{
  "image_size": 32,
  "method": "byol",
  "downsampling": "avg",
  "lr": 0.0025,
  "beta1": 0.9,
  "eps": 1e-10,
  "steps": 24300
}
Rows from block 2, named by matrix and row number. Each number is 128 + 32 x the weight over its row's rms, rounded and kept within 0 to 255. All counts start at 0. Numbers have three digits each. After the name is the row's rms in percent of the matrix's.
# conv: 3x3 conv (model.blocks.2.conv.weight, 128x64x3x3), inputs 13-25, a 3x3 kernel for each
conv.0 067:160171097178209120131141094137131111136160103131150125122129127163207141218244179154135150117142133113121154118132123119114127066086113141142117143088097136104078120121110095099096087101103113131133130151108093130109151145092154156119128134159093084083082040068095127114130111120134131121075078117137123095159120100135110091122095136129077089176127107
conv.1 094:094128162117185156147152093113132121109103200117168092165148117130112089081145139138106118120098172091115115160131124118159151132150172127130067184136101141169153147108090187187110150154156119098042094116129097156139154103093055207126125108128085044048131057110132161080121159048149147125105089107103101070143114121130113104083062088140151095151120110
conv.2 107:145134129140133142134133126150101084162170187136123116103143135093125126095129151173143135157132169111114157146139112128199157146135133087071044131144032128104052130180130182123110118129154099060093186113071131129164105062072142241115144119127126097083150195099149092085198121070222190106140146140114111080116128074105105069113171095092105110101175158
conv.3 104:136136106141173087105153125116129191157162037079155127077076125130135154107137137136127176120155034069130121119139127151120114131110118104071042142060131092096105107105124112182153137137132055107157042095163149129109088165132144036141108124131136114150196086127105202158120176149110125082062072053141168138144140155122100109135128164098205148080084125
conv.4 061:200192120189135059131081062161151155169181070139103078076113147060059129099089139129205175154212112124146153131153129137119130139149145174144125152160134100108088104134108118090119121137154096126138098160140132155136110141128133136100135122148112149150130199075134135076112145173175219149137147116151139140149135134139132129142135130105102120116124122
conv.5 096:117069114132121148145163145140091115111037115145149187131183156131152116137088124161128123110092113099158156113136110088119115117109126107095088093088059129111098064092065093149109075116099145186138140164116157225147113105173050109136124163087165135168138105144155155153131129129151148153126179122161140132136104105125097097131151113156176147098094120
conv.6 102:137138159079075166086100161147160145115079123077085137068110102116137118159167119132133130139132147122116156158131140143079165145140137133150160144177147160158134131117129140138187131125127159129119148133145153110147163138138113112179086153146131146111125114092147128133124113098142140155155149153129115108134143099131143116137152151098094096102114204
conv.7 091:170163147144070076147121100145193180133059101147129114127141165122164171115117132139155137089005119137198201146115124115131173123107161193158109172188138078053050159114171100152157109089122151094158138005152148064095105183138126000122150137149132154127148104157111137153146179153049000097104096089144137113110135120107107104101127127088169153096145121
conv.8 085:138141140134040130145109166125153147139142136129061132111133145087112095106149122123144125149077182107119180146143122140128128114166104133083105110210128110183105113171118126129135122166116138157137169152139159163121101135156175163147167163164122136126165201117109092087102085069166211117134170134165162158126152134147141117090156120130149124089117110
conv.9 102:141142110126158112112113135135090113132169080154117130135127138155140169106122112071116139100189119143082128145141166136129084158132110129133121158114142150190133142109123159144130120141139073100176101153131111113123139067148135132073162173082066062145135133079143170133127125118125174134095130145101087098170107104126159134121097012156154111122098096
conv.10 161:118114122115104112121110116133136144119109118122108117116119120129138147155148157164170172143141144129115119116114129112106115128126121081084069088089076081079063133134134112106113102091082177152140174151135171158132127119129117092102120092099089091077094095089104106114090088087083070071107097097101100111100094109110110121085085095063048076117098115
conv.11 114:130132141123122142125129133156161152141130144127129147183187191211227219200214221162150145149108121141133140108073091027049046036041053060072101062064093080076092070054075134156181133146142178197164192195177165167138181122121097100139099131143160179163113087084123114136150160128139140147108139133139142140132122105130115109088065055092090033124122088
conv.12 136:126112125133112127142138141138131140145114119150139150151150148145142140131125133140146162149144156155162165156138151138123149166160163083083088094098096090090087147140138150150155143142133109129116098106101111131105148151168138123161148158171154150180184171190172169176127129136173164156147161142112107100113109099109104102122120125111105112117112120
conv.13 093:122121118154186098131147104084025114144193153112130111107083092129091101137090113060038148106186134123117151130082122121133108155147133142170104151124179170159163112101103114133130145127141132102112150131139135126109128071125133193114109146109109117151136187210133176159072065073102141148161147121117116120145110147131135118122136114174175128182151197
conv.14 090:117130134112119127109123124119123121098109110115114128095081087086067084112083139112123111131140142148164151122138132143131132108160117125118113128127138117127126125122121119114115096133121113191098139188107086187096146158111109092075102121105128128125067075111095097111052135050160213156092181076091110059115170119114153122169186144129144130125110119
conv.15 071:102152142115204184091144143111114107106136122100139141107085090092069053132141100166146151157163154150122123130133138145151140127132125141149139161118140147161167131160121129136131119134129085106094093122095098111091143146134132166133114153145156170164131146146131174155160160173175187179136131129142165153154182170120148146168170200161177184194212202
conv.16 125:145128143129128135133127138134128123114103120110124131121093156117086145129153146145133138110075091084103115081049091046013084095080103148152152159127143157148153128099106090063077106106110179168190127075105167165132128106103079042068084083073133132124099063108100073099150146153081052059101085101097130107104153122086106107087049087072065087111088122
conv.17 103:130103138149147136118134122128111122157137178116143118137172136111129097117114094154100101182161146161187154137150127115167145133156160112180093115145084117098054124179137128164133148152144042046031087098111035127123126094119128190142122117140143178151161165181145157114119127064153157144134158162124139109121141128112120116133115134159176173136152155
conv.18 065:158194186113168161053053096134133148110171135070083096074088091112079116123156172134142114130201125149164161140156158153144125130101112181195187163136141118150111106127125100072105138140140117133115096161106168167167126133123152167113121121129118090081099130086108159114116087089139167129151150159145123124168125125166157145140115145115103123142122165
conv.19 145:136129141136089131120071117114127129142126134140071112166159121141104112120134129105083146140137191167162181149141146141097131126143144124127111112121111097100102152153165091115139120169146107099145120153151115150095123128160168086139120110191068073083083087082125113125099071122086033095137162144155151138130107102127100110104117114071083087106121093
conv.20 094:126123111153183150123115140110086104159192153131124137104117132120137114101049076089099087100164105086104118145127136120150126167138171108156107148151152157220151132125128135173147180169173115110106118130099143056099133094055099170113108101127160185128138153139140195166169168143145176154171143165091104099120110121106136125120094099148189158118101105
conv.21 100:108085136138088106137138116144138129148083119119131100147166128135179100144121149073094162151065155142216105119093137153093091125095126124144139097146153093121163123078094128152092132103109125102142123095157092197114098097134128000130135119139152154136089107161107101153123180137121093137132168109139123119100113140088102144101136107048105132187084132
conv.22 099:129095124163185117110154135131038123148165127108151133107127122119089082117055112142086119110104086085109133124093129120171143134130112139159053173172115138158096099142146102157138145149122107107079093092170175161144087127125078194128108076130132118132136156132095126118174167080121152125109096124139155138146186178099147116135178157095145123125085143
conv.23 099:147134084146082057139142135132129127147115009148124123067127157107106083136156144184170147180046124122128147129139125111096117122141152113129132147134104141095080163148126142104122117128126156136129171082163119107088080172144181135146177089166097147188173136142151153177149157133161130108149119121146138123160135125194148128159105117130110142154136107
conv.24 100:104117123135102129156161127130122129132089145123105133126108111149116124090142155154126157137071128165137106127082107134000063169141139159081072160135099158138139135075148186121131154122149136161192157045081199113082112103162088053127167059081134079095160027122149091113168078109156033113208096064075094092105122162132129152114137136110137108094132110
conv.25 095:061108138166201132141136136025000167132211116132144152144128124145087126163121142043033140156170076165147172108147125115112139108135098144173091132123136097087058124212151094039130125131098201131159163142134154093091054149083162142029102084151120162174133171101120112149117143198140129083121129096131128151107111143098095056155116082124095156166136147
conv.26 097:140124098145155083133131112184113066142131036136126089108164165048078106085083107119126093168193061118122144137142113128109080128109136153157147130126139156142116109074067123135061131139129112139145151207134133141125133096120138110035150168121157177138095133070138104096128147097153223068180159108122115136089102145092139163169166156161153206167096134
conv.27 094:125130165103094161112133169123157151111062116124130147114084099113127138143158146138130181088055126120113123147130119121050154089102156091130149061139173098128165134109105132131132121130159170113179123045149109057145157154097118085114117163134151182167128103145161119099160174184076000068117102122112158130115199152116145131140140162146180145115147178
conv.28 061:066055062130153123189220181091068086108089101156199167108114118115122102078073080165170177125152144108145120130137140104157123106100101067077070148149143213202192111122118100181104129131134154160163097123127122140116118116142098144131146154124108063118093022097124152127130148138096113113131148137124127123157142138163154150126134112120146129116104122
conv.29 091:124136113100189126123144108145084111091170127107133095101113132133135171151133131158109096097207100147081095085098096110134101097101150127156149206088159126140143102133082121125106094101156108095141155117135129126126143088108135176080112137104164093178192184149138189118051077104086136092063082085176143133217138147133156132102101021135149098146115091
conv.30 094:121136159084105169103126169138148144114096161103111157142127120176117097131119086137157124120118174144123138136124121152107154151122114065118176046146184033114155118128124094104169136151128148152085154104118143111087124113143102094143111155138141181149168154180120117159145167102103104196130135151150155164130157163142147165124139153169105123128104119
conv.31 086:148146151108091087131136158152137149159171151111095123115165124160062132168156142162160167136159116049050045154175152135123172178202167114129111127118143123124134096137109134113146143157126166141096145147076165167140119094149095163144057076131169165132177177165158126165150110103213246173134136080083100124122137137137135143107120111082084104121154168
conv.32 104:121145130134122113132129132127104094118151131115127159100137150132124158119071148158164055180113085170155190131119115135147109083095096122111149118164122084134144094149127156155128104077140200198113134094099061054141123091115090225099117058142078071116102177143088119160157084075158132104093100200159127128131128155095157160134104053099055108164138156
conv.33 100:114124112109142130121112143139082118121209097144081131141115128105000120100073120131113069122216087116071178141133078108151094122152080169184177181139126167153140092121127166093143140118124147178127097166112107093142171092041121224059141099149151077157092123036146085105129040101145173090141108156163105132157084114160158094108084110171112151160159193
conv.34 104:105151111128162134095138112123140099132138128115118108108080075122131100129158098131147099138132139114106124114143101133138146112138118156151183136130166148111177089128074130151127111174108120203135103189117121193141139084158083046108157096146122164150152167176146131126123170093193185176136149136213115215113017126183105207191077199087031086193124191
conv.35 108:122124127119137120124127131109120152113125103117109150130103042129098151120116124107123202097149077119085148133127137101080154146155130149126103122085126107107157109126159118101153108138130110116158092153076124145124140120153065075112134114112104125127119077129112105154101119195177155104144137146159133129164101102161132126130152142070154130085091157
conv.36 129:131127127120130125124121127130112129119135125122127129103119117129117141132119148127116138103151125103125134144147143140102089138068166135127124134121133141129131135113149123115138126146151132130126111174125123137144145126138128136133131137149141136136116100113142132141128143137137187145091145130140150133123101106142113122145158162108124127115112127
conv.37 117:120131134134135128136124098111136134116123122141143112144145168164124098098088106120096124120108118147116104111120106137179083079053120089096158082099134142129134065052127086142140118128141123104137107147125132112141100080118057111116101115094154129127103083154137072140144114143134156140131148137158158123151121087135101124156136112112107099097115139
conv.38 111:130125129115119134112096110152123109134136128160132129086052084000035140138147118128180152111136133188163141130125140096156139164160126158151114106089108107109174137133099100078110140134152143170126105131137148139123119118105134152119134136161171135088126149112124092118177148134139098119138136138070108132147143165181186142108160145047079175140110120
conv.39 093:145148137144109106146119124145152140123104101132103087061070094055034070069109105187169159216137132172117084138153148125093140135133175067027079071060113100098158144172116153071124138157153099154113132157143116155141116128168128081124154119141116137138129124164106055105142164130181166139151170141133123152123142158134126159171131167152142174150113133
conv.40 101:136118111120144133092128142133127102105140119105106120127122119108097135152144107105088129088120119078034095121090138091055131123114161166169176113133153106126136089061097121112102145108115112094145139195148087100140142146160057031067139144110138144163104100127111091177185189169152219129117142092169178159130105119180145138150199176073114105099118066
conv.41 106:121125118138148130135132135118109097151177126137154133139113141124098106125126116082094142100132132120128172135118126121076134138116145084080139076050109098102160095067144112086137135137132138142159114124139126130138107116154075092112108112101146159151102082180137082130143111141127113112155133155105094085116112075074081102124148143096120102027017049
conv.42 110:136142146128123133108100130112119130123134130096093099127131126108118118140197146133075133228230180178187123138136074063050121033095124176141165136120176158150184119117096036079131099151111163152132144184147104173137166102119136098118103130180094083102107093131135127089032000039105150151102158136094098098096104107108109122090076105122141091132177112
conv.43 105:132122121131128119132122137141139127124116107147138124109090101168101120174140106124157170124137144132104123121089109090115123128102096131139123078129167060092127139111163110133116171172125096104145065141113132124139127119129070113144148173177166158122100119134154136125157187172117135151138133112157158116114091166115111155116159204099082141163105113
conv.44 097:128118151104141154131150132107026120081095160118137141109127126117179144132156128108092119090066142140113069138114113124192155097126130159108123096068125092086143134100078125133109087136134145099060102122109128168032108077123174137078114054124087065133154056138191068137159080194107096196124138117210183147168118102158115118118127111101052064104091145
conv.45 104:102100107070002068095070095122140117119056117120099115173187190174183171177155172149137138132027140105086125104107106130136123109140125122114123140149142139131148103138103139135132111134126148184117196181148144159132119130129121113133126136124178162158174169182167168176148168146191149172127149148161149160128137158134129159151142139108148162070080110
conv.46 093:128112138108139121129145130136074124078104106115129124137153117123146137151161118092069151085126110110158109158158116123163112113138114129152119111131122152168148095160089144166106098096081106101090146186088099182076118104104085142104130125141155068121154192137169198131139095154142172132121109101172125159123069138133098133154143140137091150105050156
conv.47 102:140139131145140117137128107138161164130134115144145129176176178113151176134154194119127171131132173172157191128129130158151140123116131042035027033014045055040037154178172122128123132113130084131169117128123138096106129131133150086112127117100116141156111089109130140137104115162113095113177142131149151152159137128172140095152147132136113083130093083
conv.48 103:141127118114115103120096106136112102131123120147111095139109078125099117094090089130139155097152147115120161155136132125180141141158109063109199112127187155186167078024114130194137127127103152152160149164102130136145128072136109189118129194144145122126176090128159137084157106076160137137147125131096132158174115131181148101134141099194199155138119143
conv.49 115:135131120148145140136136133119114109114126127136116121072092100098102077119127138129110120122107116142122109141125154117031071150161146163174177182198194174190189099092111091084073092105118157125157166151152159153164143143142102142164110128122119130136142170149127149156146149164154168168139149156144150144149132135153140129135129117165140133154165159
conv.50 089:123125148099100142105107143118102132149132142132134150119083074130156111133155120107110169145141186137152114126140158103095109153140134159136175144146150115127163129144107166139109140139145092103132133138140124197150127090110159103109132138183117078145169101130158134152135124148181193143143168127115103098118134119117133112087049091146136147148209198
conv.51 112:131128135123131132099121129124121123144151110119116122130160158031095193116109126156129158139149125144098115124093150104083155145127126129116127120118140103089116078080111039077104140124131184132144106161101139118148116106159152088120154112126138127120133117105121137109186144156130176139126114146162178137148130146187146149142172120024087100142103121
conv.52 100:129135137118131133128123131110130119089117118118116151158103125146096149171197144126119155111120128112084138131106094114127113101132118112084119095099116105107132112067111113152079131127129121101136220203139133117115116121133130131106070138121125129132139162140165112171132154097159218100159164145173152170154096167164180166095121094186154163129170089
conv.53 076:132135141114128160136128162135125142118148142131104130102076082100064085138142115153156177147159168140075109151138124125130137156164175061069102048050068080120129146127107130143142142140137091112140157143114164128094155120124133135128120122147145138136142162110121122117118133160169207170182169116090093099114120101096121103126106104172126131186169170
conv.54 099:140122154145148127121144125167107110141102090139139110123082098112159152132139109075148127138049083091138117166105088152121110139066084101131159118103126129135146089170095137131139134152134143204183125060160129202172119065130074120105126115105186143180130169179118148128141108139193076117148148140137120131146117165119139147139101132140150153182145130
conv.55 096:116131112110148119128113122134145125084160123142126119127147136137058149112053102133121102101157145164120147153158125170171101145116105095129121091101131092099123129142134101099129128149148166175091084170133165102150185123118108149069127073167136183113126156121161128102164182114108176142160133110146143131135093124137105147125096122104054114130106118
conv.56 079:161111092179104069179144116157130121176078053174136095100107139121149132105133071151133152196137102122160131144139110128080106107133139159076095156089080180117099099084143127160179119143120138107154199085132115142131150138137124047107154134129114126162108050176165124100158119141216132126114134141148125144138124144127127152149194194119236214147197146
conv.57 090:139103135111065121135147152164169151098005064124117117127134104155153168139140150118115158063052123112161137112123093135156142092096081196191184199212196155109099156142107144199162096088107192183171181183186136133143141135135068085163147133157177181182134111154148129134174190148134117126110104120179184183172137151174135146096127102066096088108111121
conv.58 093:117120115128142111119117123098073136119160127119129123115116114047083169110098123120110162148171104167149124095124145120097189141065131110125112087134171096106162086117168066000151116127153109108142127172067148129123050125137136129105150103132100104131089143167104099143089070209107133111106119132116127126087073121127088129142162148038031110085033093
conv.59 100:120134126138129129139113126128117106087151122148111118144121117125034111087041117098214142088159180150071118141084113124142119123108102155116126123145113149165139160091082119105127140119118125145175130108116127101174144091114096215093174101124101084131030149079148121135178121104129161172144093147171151127155172130105197148160164093147092189123153199
conv.60 083:148138127157124087151102068132128125145132103139108080136138097116059088121114110087129170114168155110137132117142108173171112125130135167140135165143150162128107153145134143080072156151138102152170140132123134084129134128133145136133131118133124156153150159157127112125102115138177153126161137118116110127122121140147152167190144128161113099146153148
conv.61 110:120112118097131126120126131141094125114138136138127140092137108154116143151160157182138119081196137090106126123122105111083120129087133129144125163115128139136126120101128146093140140176147142115111090169134115130113118113143113161107126153141167136141174101117141120117177104130109156139098129125111101097137091075147113100107165135073164138110135133
conv.62 109:126108124127110127139128130119126125124104116126131127133139127133134119140138125118113135138140162146163153106106096098099111098103112160163169162164173172164176095122103112101115120116116164181199185183197139145157146135127130120148132144156139143143108090103095109104046087078054060072058070075106121119101118114093103097161142135175165149176167156
conv.63 120:124133125115124111119119135142126107132140131111103152127109119092020085131179130088145123131170141131121205108138117156192143156157069105149157104119109106108106037094127125101116099124139100157150158151124170119144155059089077240207097108122180149125086140135106147151206119126172186129163128112131132162140122181161183181140137133092087125125137153
conv.64 081:135145122122130137107107140098061115152199107105096144114114101116112069164120086088106133119152114132095149116131155167143179176200187122130147159194113154197107152222153125088141159155086064131139137134147177109093024092141170115149105128129077060114162233074109107111106077155127142081158132061126129118157165141136163128156169151101074112024048100
conv.65 120:103111096102106092097093089130134125130136115126120110152169148157186156148159141154139176109115134086072124131165153150162153144145141137146139139145144105120111123142138142165152126131129177161177162183177148147170130138134132140143122136131146146135155164160152172163137128138142143131153139143127113113126111110118109112108111112119152135122139125
conv.66 095:130135120133136125129128122143133127100121104114144122109103099132121096176114159186171110173169146162155111086053118116079136139056091122131105116129095099101115124109065128089107175102131121150165071115234115139151079152104075073099177121114166173129157117119135070094087123077099090152095081073127124129131151122147174162129143151126163095119107141
conv.67 111:114131145101076143121117143119109117131152168128093140134138172107182149104158144141135105151117139149113135155129151135143131131184155130114145100212149080164134110123129144194157107121090112155156142137124135124125132084132168164133177163115076016058121146088135119088107087108130163144122109076126128134138157148127151154093130061109097086077102123
conv.68 100:133154116127128110144121129136139097112085059135125096131107128120165169161171182129102121138099112089079098129137127121118138111121155112086097127116153130140159135152163094090156136144165150117129174088146197150212110113121109061130063145173114094098131099125048028021132137108159107105146150162064141158103180160146146118147144153183221171120149090
conv.69 107:096146101092158091095145089115163117101128108091136099125018137152088148140097102154135135127153123101117126132141109136144141137128141134116160152130185146128162123162131091184130133173144092144145082189119124136096120082158140109154129108126156189141179142165163177167131169101125188098131154113146116145171119169133093147098039102145098182096112143
conv.70 107:139148133133143127115103111107094109145163123088101100111133154075043088123102129141172139164147155085071083122083157158084143170127145093100139136114087151131150117163137150036106147180148139187155132110110161161146090040126207148208136039117046105148085161141075106162079084118160125148154164144104094119141124111121143135192099118179074121157139091
conv.71 113:127116117126117131132133128077117194116092087119143152138159142102163123168165137127170145151104103094119153158159153110173129122122148129110080165116026206167060106125192132180096133119169065123167133088146131101127073191152152139098124113101051069106145070017125140082044141180178122093109108127145157159172164122178148080155167092096154102059119170
conv.72 106:125113123136147127136134130119059118112148124139129144134164138105106100105056087070086087129172164147130170135105161108116099105043000112158127110131119112137126142117161098081103131117125198125156158140157148129142052078138106147119149107115116111120119155129147143161137066116100132141150112152116157135131132150117138110114171128133173213101125166
conv.73 090:145122136135088093153114133150144165125105088131101099134148112126147139133155140110132145126133097121120102151152151167149178169183191162162162170196199180202165152152147147168167125127121039101096066137115050102085169172175121139169134146188127136166145150165134158141074113134117171153052111121144163147147167157136148132149144156159147154161137151
conv.74 090:155166154136113129118093129146169157114113081105073092043037042099116135145142157126170160144135127118108128125107094142028129102097082138134137124135134129112104097019067147092154124110108077222134143125147134135135149163158139053114114093124086145134085104081093070088108182144157096111154121144106102119120129132130140124173155192145114161124118134
conv.75 108:133108117113126123118117133126110128132160142108145129113126091121088128101149151150080149089121107130112122075165142158180134150099096082101115111107101117108108098143155145153134144125138150107158111173117156114100117154134143189121119103143145108179124112127155131114121099167100169137125138172084115127121088121109085111144127083083076063089108072
conv.76 100:139143128111127097124128137125078143127171114113107146137144101168106135095075074154125145153157062135103173147122152117178176146149099090136197136175216093132146076127171142169141118136106075097119113135085104136100086034149046222134139105114045000160122196163110134138120054208121162112145139144100128190143145221150162150116155121169137123162140156
conv.77 104:102112138127127118136137127105081119129143151143135118149158131142075045118074151095122148146107137142133056109152133116106110113102145107122127099095096092081076123131111120059135148138094180107102156100132135154147078112144052158135128134134120125214115176146140081134133126149152110159143117090140100070159135093105149121147052058179086066129136159
conv.78 096:128122138123123149150137141145116138114103149110089141111080114079093115148180172164178157177177156123107115110132109077111096132149135137062078137122097162200161063074084128112114118147133131141148179157118182154110127118128153118112104133109156107117117102098043086061081045049196126141082087068139134119154152132123125119140206171094074141097069102
conv.79 116:132098103138124104148140127137104104145113053131132085114143121106162173112129121120101151155142087138126111142078135128062103104048093119112114105109138083101148086085127106133170121136133142109175123158133092175146089106151094000116145116146150142148152073075154182140168129170174168100118152157151152171121144157107102154145204170084181187129096160
conv.80 092:139132126100046139124127142125153139123084149112091135146090098166173119142128140162184158108002204141177160142122115161212128109124125098116106140191112119118072110125100160195121129129126125222144198145136153200095107159140153145140138116136125153140153157153162137139126182141128110192130137125151169166128161186162179180105070075071025068071080154
conv.81 100:132143135103130141132126135127112152129183125109050111086109122133144179111158153145145119116223154181106150124141168063124155096125161116110108157125091064128090165114096043141160102148132128162147067152165151085115113129129084072133139150111128105140179172089041118108136117155078162172162121160159149132201150110134185142152164137145078122167143161
conv.82 093:115123118113131115109116116118099110113132127125144146119133130112102097088081087136101111133159127140150166115092117110148145085051150116125133132150141130163126117167148120208156122111167187150136161199129098122140107054092119184129126145118110108098107075090143213148118100090108168125077110148134125131157132150149142151149162142145170180080074114
conv.83 111:118113120135139137097096092141159142136147135095084084136169128016047023133136114113104116144160151140090127125120124147171149119138101125127123138169129166169157149093139135167148125115118110032118140186163102044141128148122098105099100118119106117116125132129121097108129177133170219181132161119161175150098091085179187179191204169079089071132176132
conv.84 100:123107137079105158113146146125136136091027132102133178134105095152193090151149105093139132091099176141169119150154119152185154116075117180143156116131131099082097135146121190222111126102127127155126147029111135174022110117108128096159150153102177159115171111090129088135119158171118066179154139077166155161146114132157117099094186166161137089151151157
conv.85 089:142134105137111116124120127139121105139123085122105119138125126150106103157116108141178146150118096094078133049021112000065143140148101041073136056115131161160187022032125175149138179157127097185148120123171175139128069132129144171132152113130065081137120135149140135138065108168183124158156146138110127145136135145143137167127148143143130131132096111
conv.86 065:171168169125090125095066100164183157103084122125096105127109135127091135184117169144182169115086141142114114116110106121068103135132157134163163036113129011028071099103090054059129114128152097212122081155153107121144162157160136093129119103152180244217064132155105070133143195148087115157137114122151146137141162157141142149150114183159115143122115121
conv.87 100:146115107134149124113127131154128117118094111126123102079106122204146152138109142148137082116136135169154146160134122132191155112122126091129160083118166117103121094132173137209168113117122186139149047132098141153117166091148086191088142141132180128175053061158128110114127123136069125210115103165096168196134124186122112140131144137177117131218140152
conv.88 066:102058085131083108197180170123067087115038103181154142114134116133201135085127117132103131136116129132192150136135138109121119150175151048033068113144114195210179122104129138184130130137138169146153129135133097178108099075095105087138178162144146044136085000082098058053152139146133111125146150138150149148156134134156145133133151101158166133145153152
conv.89 105:133146146132131136132111110139154146115131134130129129148089152127146127145154125116139121133127132144134133121088045080065055069080054124118106108113109122113133091081097094077075143134122148192155139098157170137155141151130122131128117105119145158122121147125107094120109165131117138124168166155122121123144147137147175145093069117126114107130176136
conv.90 081:106121126116113113129126126177171109103094177141158106113144178152171103118105124146124061111066123139144100153111086136193119100163174121104099113152108121140119158139137169214102134156139155152048126130129074170151202116086042184118102094164140128118114138133185160063212176054130138152073096125154143118163172159144154144100075114106066075096082096
conv.91 119:128125125121133115118113131123114128121140110115136113112125108180087136107126076124144123089128093134110115116112135140117052120000078102123093111115106098119111139125148141142115126129124124163149091184130102096172110096131139101124158081161139142105118115115108163094122135131148129107132114166129141135132102161118162171110115127109116191109146158
conv.92 083:099083146112112158121138162074042134072076147086122142112170130162178151132115147087069087105140169159171123127148138120184119103082104054144187096164188121138171095136124139147115120126122158071151121110149150151080067142145116162143126122161166130174047031129090117148176091181083106185158172138149147129137139117143141097171129124110064118101126191
conv.93 103:134110141133131136126144124119104131123121154123140140101148056143154112163112124162171170093098164091136101103060107141152061118099109094114039119130057095114100135125101133189126137136122117046099102096103124228136083125126131145103119102092136114128165137137117132135171125142125107147159147130150158113162149143137125135082164130047075142117060125
conv.94 076:147139149148124143150137141142089120154142152133090119161170141133166110125147099104084140144156173116136129139149174131124138153178152178122110186160102186141100165182158128064100141149124048036040051015027040077031113083160160128135122154168158070146193180176148100170142072135193165165115158159116124110126143107113127091143181181113110169135143158
conv.95 103:155144140128122108111115111150139129134114108114121095074062123113210161124106115091147125137046117078121155087112131150231152105092106092109124108126138111135150102208175135162126122142117132192134176091125162188157108138178083080128124094135144133150110148136117100099169202172158075091188183132091081127114099151120135141086064040124095106188180164
conv.96 083:124098108121145103109129102077012036072080045093126114121138102121118113115143110136096142166173122167180162140165129144147110125166150208198223167127150172149160137185129121135112105133135115135154110159118180192194144085103159141160163172173062000100096093057098124060137110171148147119129131163145125177115076133118077114143140172164164221157161206
conv.97 083:120108110115126143122158135105137121145069125131160163130128132118171116100089058106131112133049085139167154149143145112157130159164136110099120078141098093141125149040101105255129118087143081103158163077029193216118073144153148096137106183026132138164196080185140214166073197163164079139132105023140143144137129136143123120099130073110157131103084129
conv.98 116:125085083096075116142140166160148142122071091109082122140125151155147143163169146163072060099036054121110160120125135137142170143153119152133206140156200158174205135070144126161164101120100108068063095077101094126107160153156133075143140132112184163168189038104078055102184148130093042074026074103137122132108093127114113158125150161077078094094077126
conv.99 123:159161155142154145122102110131127119121153127099086080168159154159131134111103066153131140147113111159101134111146126138143105133107112137140175132114162155126188118145158128069101123113109127146154093147143118128157130132146117090082103012079145155139132153131140089092118121145104088090096092096116076125069034102125087150084037108046045085077112120
conv.100 090:126114136130154119115132103119093147108103114114135127134102082160136130156123163123113173139125066121157139123102139121096053142065130138149116134109132114125149127069169153161147159141129182146194200175133128156094120080139105110142145148126142168188106014163124108141122146201146150121094091110138157131117123133100057114139143190123179165124090124
conv.101 100:139150134142157134129121125123121122130171134130130132133169135113103137122138119117138128124170148141137144129151129115000053086031117140129134143123138167147153097106123067019095164167142081149115113175106141114119123140146171167118146117140158110181135149155126128155101123135108152120136134136159157140143133126152134137127139157068044094114082097
conv.102 095:172156153142110138139106102188205120113061131149110104107142166119171141156157163127100118152110165168135118134109117063087090124111103110110112066079080078072099083060095093096097132138130167157151189170135158140129184037115020048123134150136170192134022038123132100099179138108174149159192157145122108122096104095109098131060077128101067073145129110
conv.103 067:137180141127188154091106112133150138092139101075090079119083110106067083172201165114113104097176115083091097105122126119098096140148128166166181157100149145128133101078127106090103098095063139178165130171133128138124122136104091111092083095105140162161042041075072095065143121119105116095041002036124113126126095118140120136146109178133098122166149147
conv.104 116:103103106099099116160156144090108109109143143131102097071110127104129121114135133125124125118150165118084084083058133041133150156170146175145168135131138143122167107112130108155129114123117130093095138165167159122143099085127072112116139143030107177144089174142178136130129096125131194182106103095124098100104081075134120129114115106105095090081094124
conv.105 089:123117121120131117099095109124106114112117116108107085127105113099072112076076104136154134159189160123137114146161136155148120102100118172164184165145185197178184103109094108110130086088102133176136125169134139173126156139127135145103114159135116117104153174153151168135118111110139140154169172173102083138113081131167148171104092149111115159131129176
conv.106 107:102160176063112164123089126097142155065133181126092125132101101118105074121116142124202131072112163140075116110104141098000096158150137101105120084137130146142161070115128114071164113171143156165101157056115093119113126116139095095119169126107137101097134173131156117131114151127103076191126142153122067057149103094179156164110101111152086120121140153
conv.107 065:109120107158202138145170131098083095117123107132162145169168142145084132160178123107099143095141129099112123107108115120095129105144142123123118138071137198174186115105099118098151119133101090146110144224130115186137124094111137128162128140151162151150104061130136132157102094106145164153090103106135144144149141148125110127147129158132142135144119109
conv.108 123:128111125103088102122102123156153156154147144128111117177172171160148152143143137100084100099087087099080093110119128133132136150161149145144198124125188156151197123110117138128118135137111066095093087121098115124111131122154115110123121106102158162171139117137117081101127144147122131104098088069105084108080050084104078108143121136103078104083069103
conv.109 102:174172105159145097088093124149151112163150087121122122109120123093081100137114114103151121122112113148143171125108135137112149182199152169157169135116140103105161146107118155049117143164133075145139089036145119144119120131136154126100118102144129087096143125107095074112082094118153057064135167172128128164109117158151150191092112145025078161118145161
conv.110 113:140144144122122132140142140127137134112123133139127142093087121073057067080079089118118110150135149162145162131107155099102149159123151143137149126116125125109129134136175109106133148145165170189164151163150175134136150150168122124138150132153123142125104135107134106125114103111097090115135092118117099113119096112146128137101115122100122121102126124
conv.111 109:133144132154196145126134137142123152150175129130138136150153146140116156161153154114090123119159103111090102133137109140129135110128145156173163160106169178167161147164161141126154172165153100127101145192129130145132151114120124127124094097142157151170133101136146157154124109117131147123112124127120119114129107123119122133098068113113096100142141120
conv.112 096:125172144147200165130137131132147141116138115129127125110105100054000046097076076088107134119218155130111101127144124123115150116126150144143135152071148151143171136129115130121154124132122065139087089176102092154098175137118112078134102125156140129129074053094119133107099088104156164145122114106136121130157128138141124140189132231170132170185167171
conv.113 097:118094125147141153160172159110068087113069091138144141128145109137174113117148107147126158131118128123155138115106122088094098111110090072035092076033083141121152059022077055072058123156123105108120094142120146226160132063156087050142138115148160063164055000047067000032174126183103077085078150128138108133127091123141115147116124105111122108125123130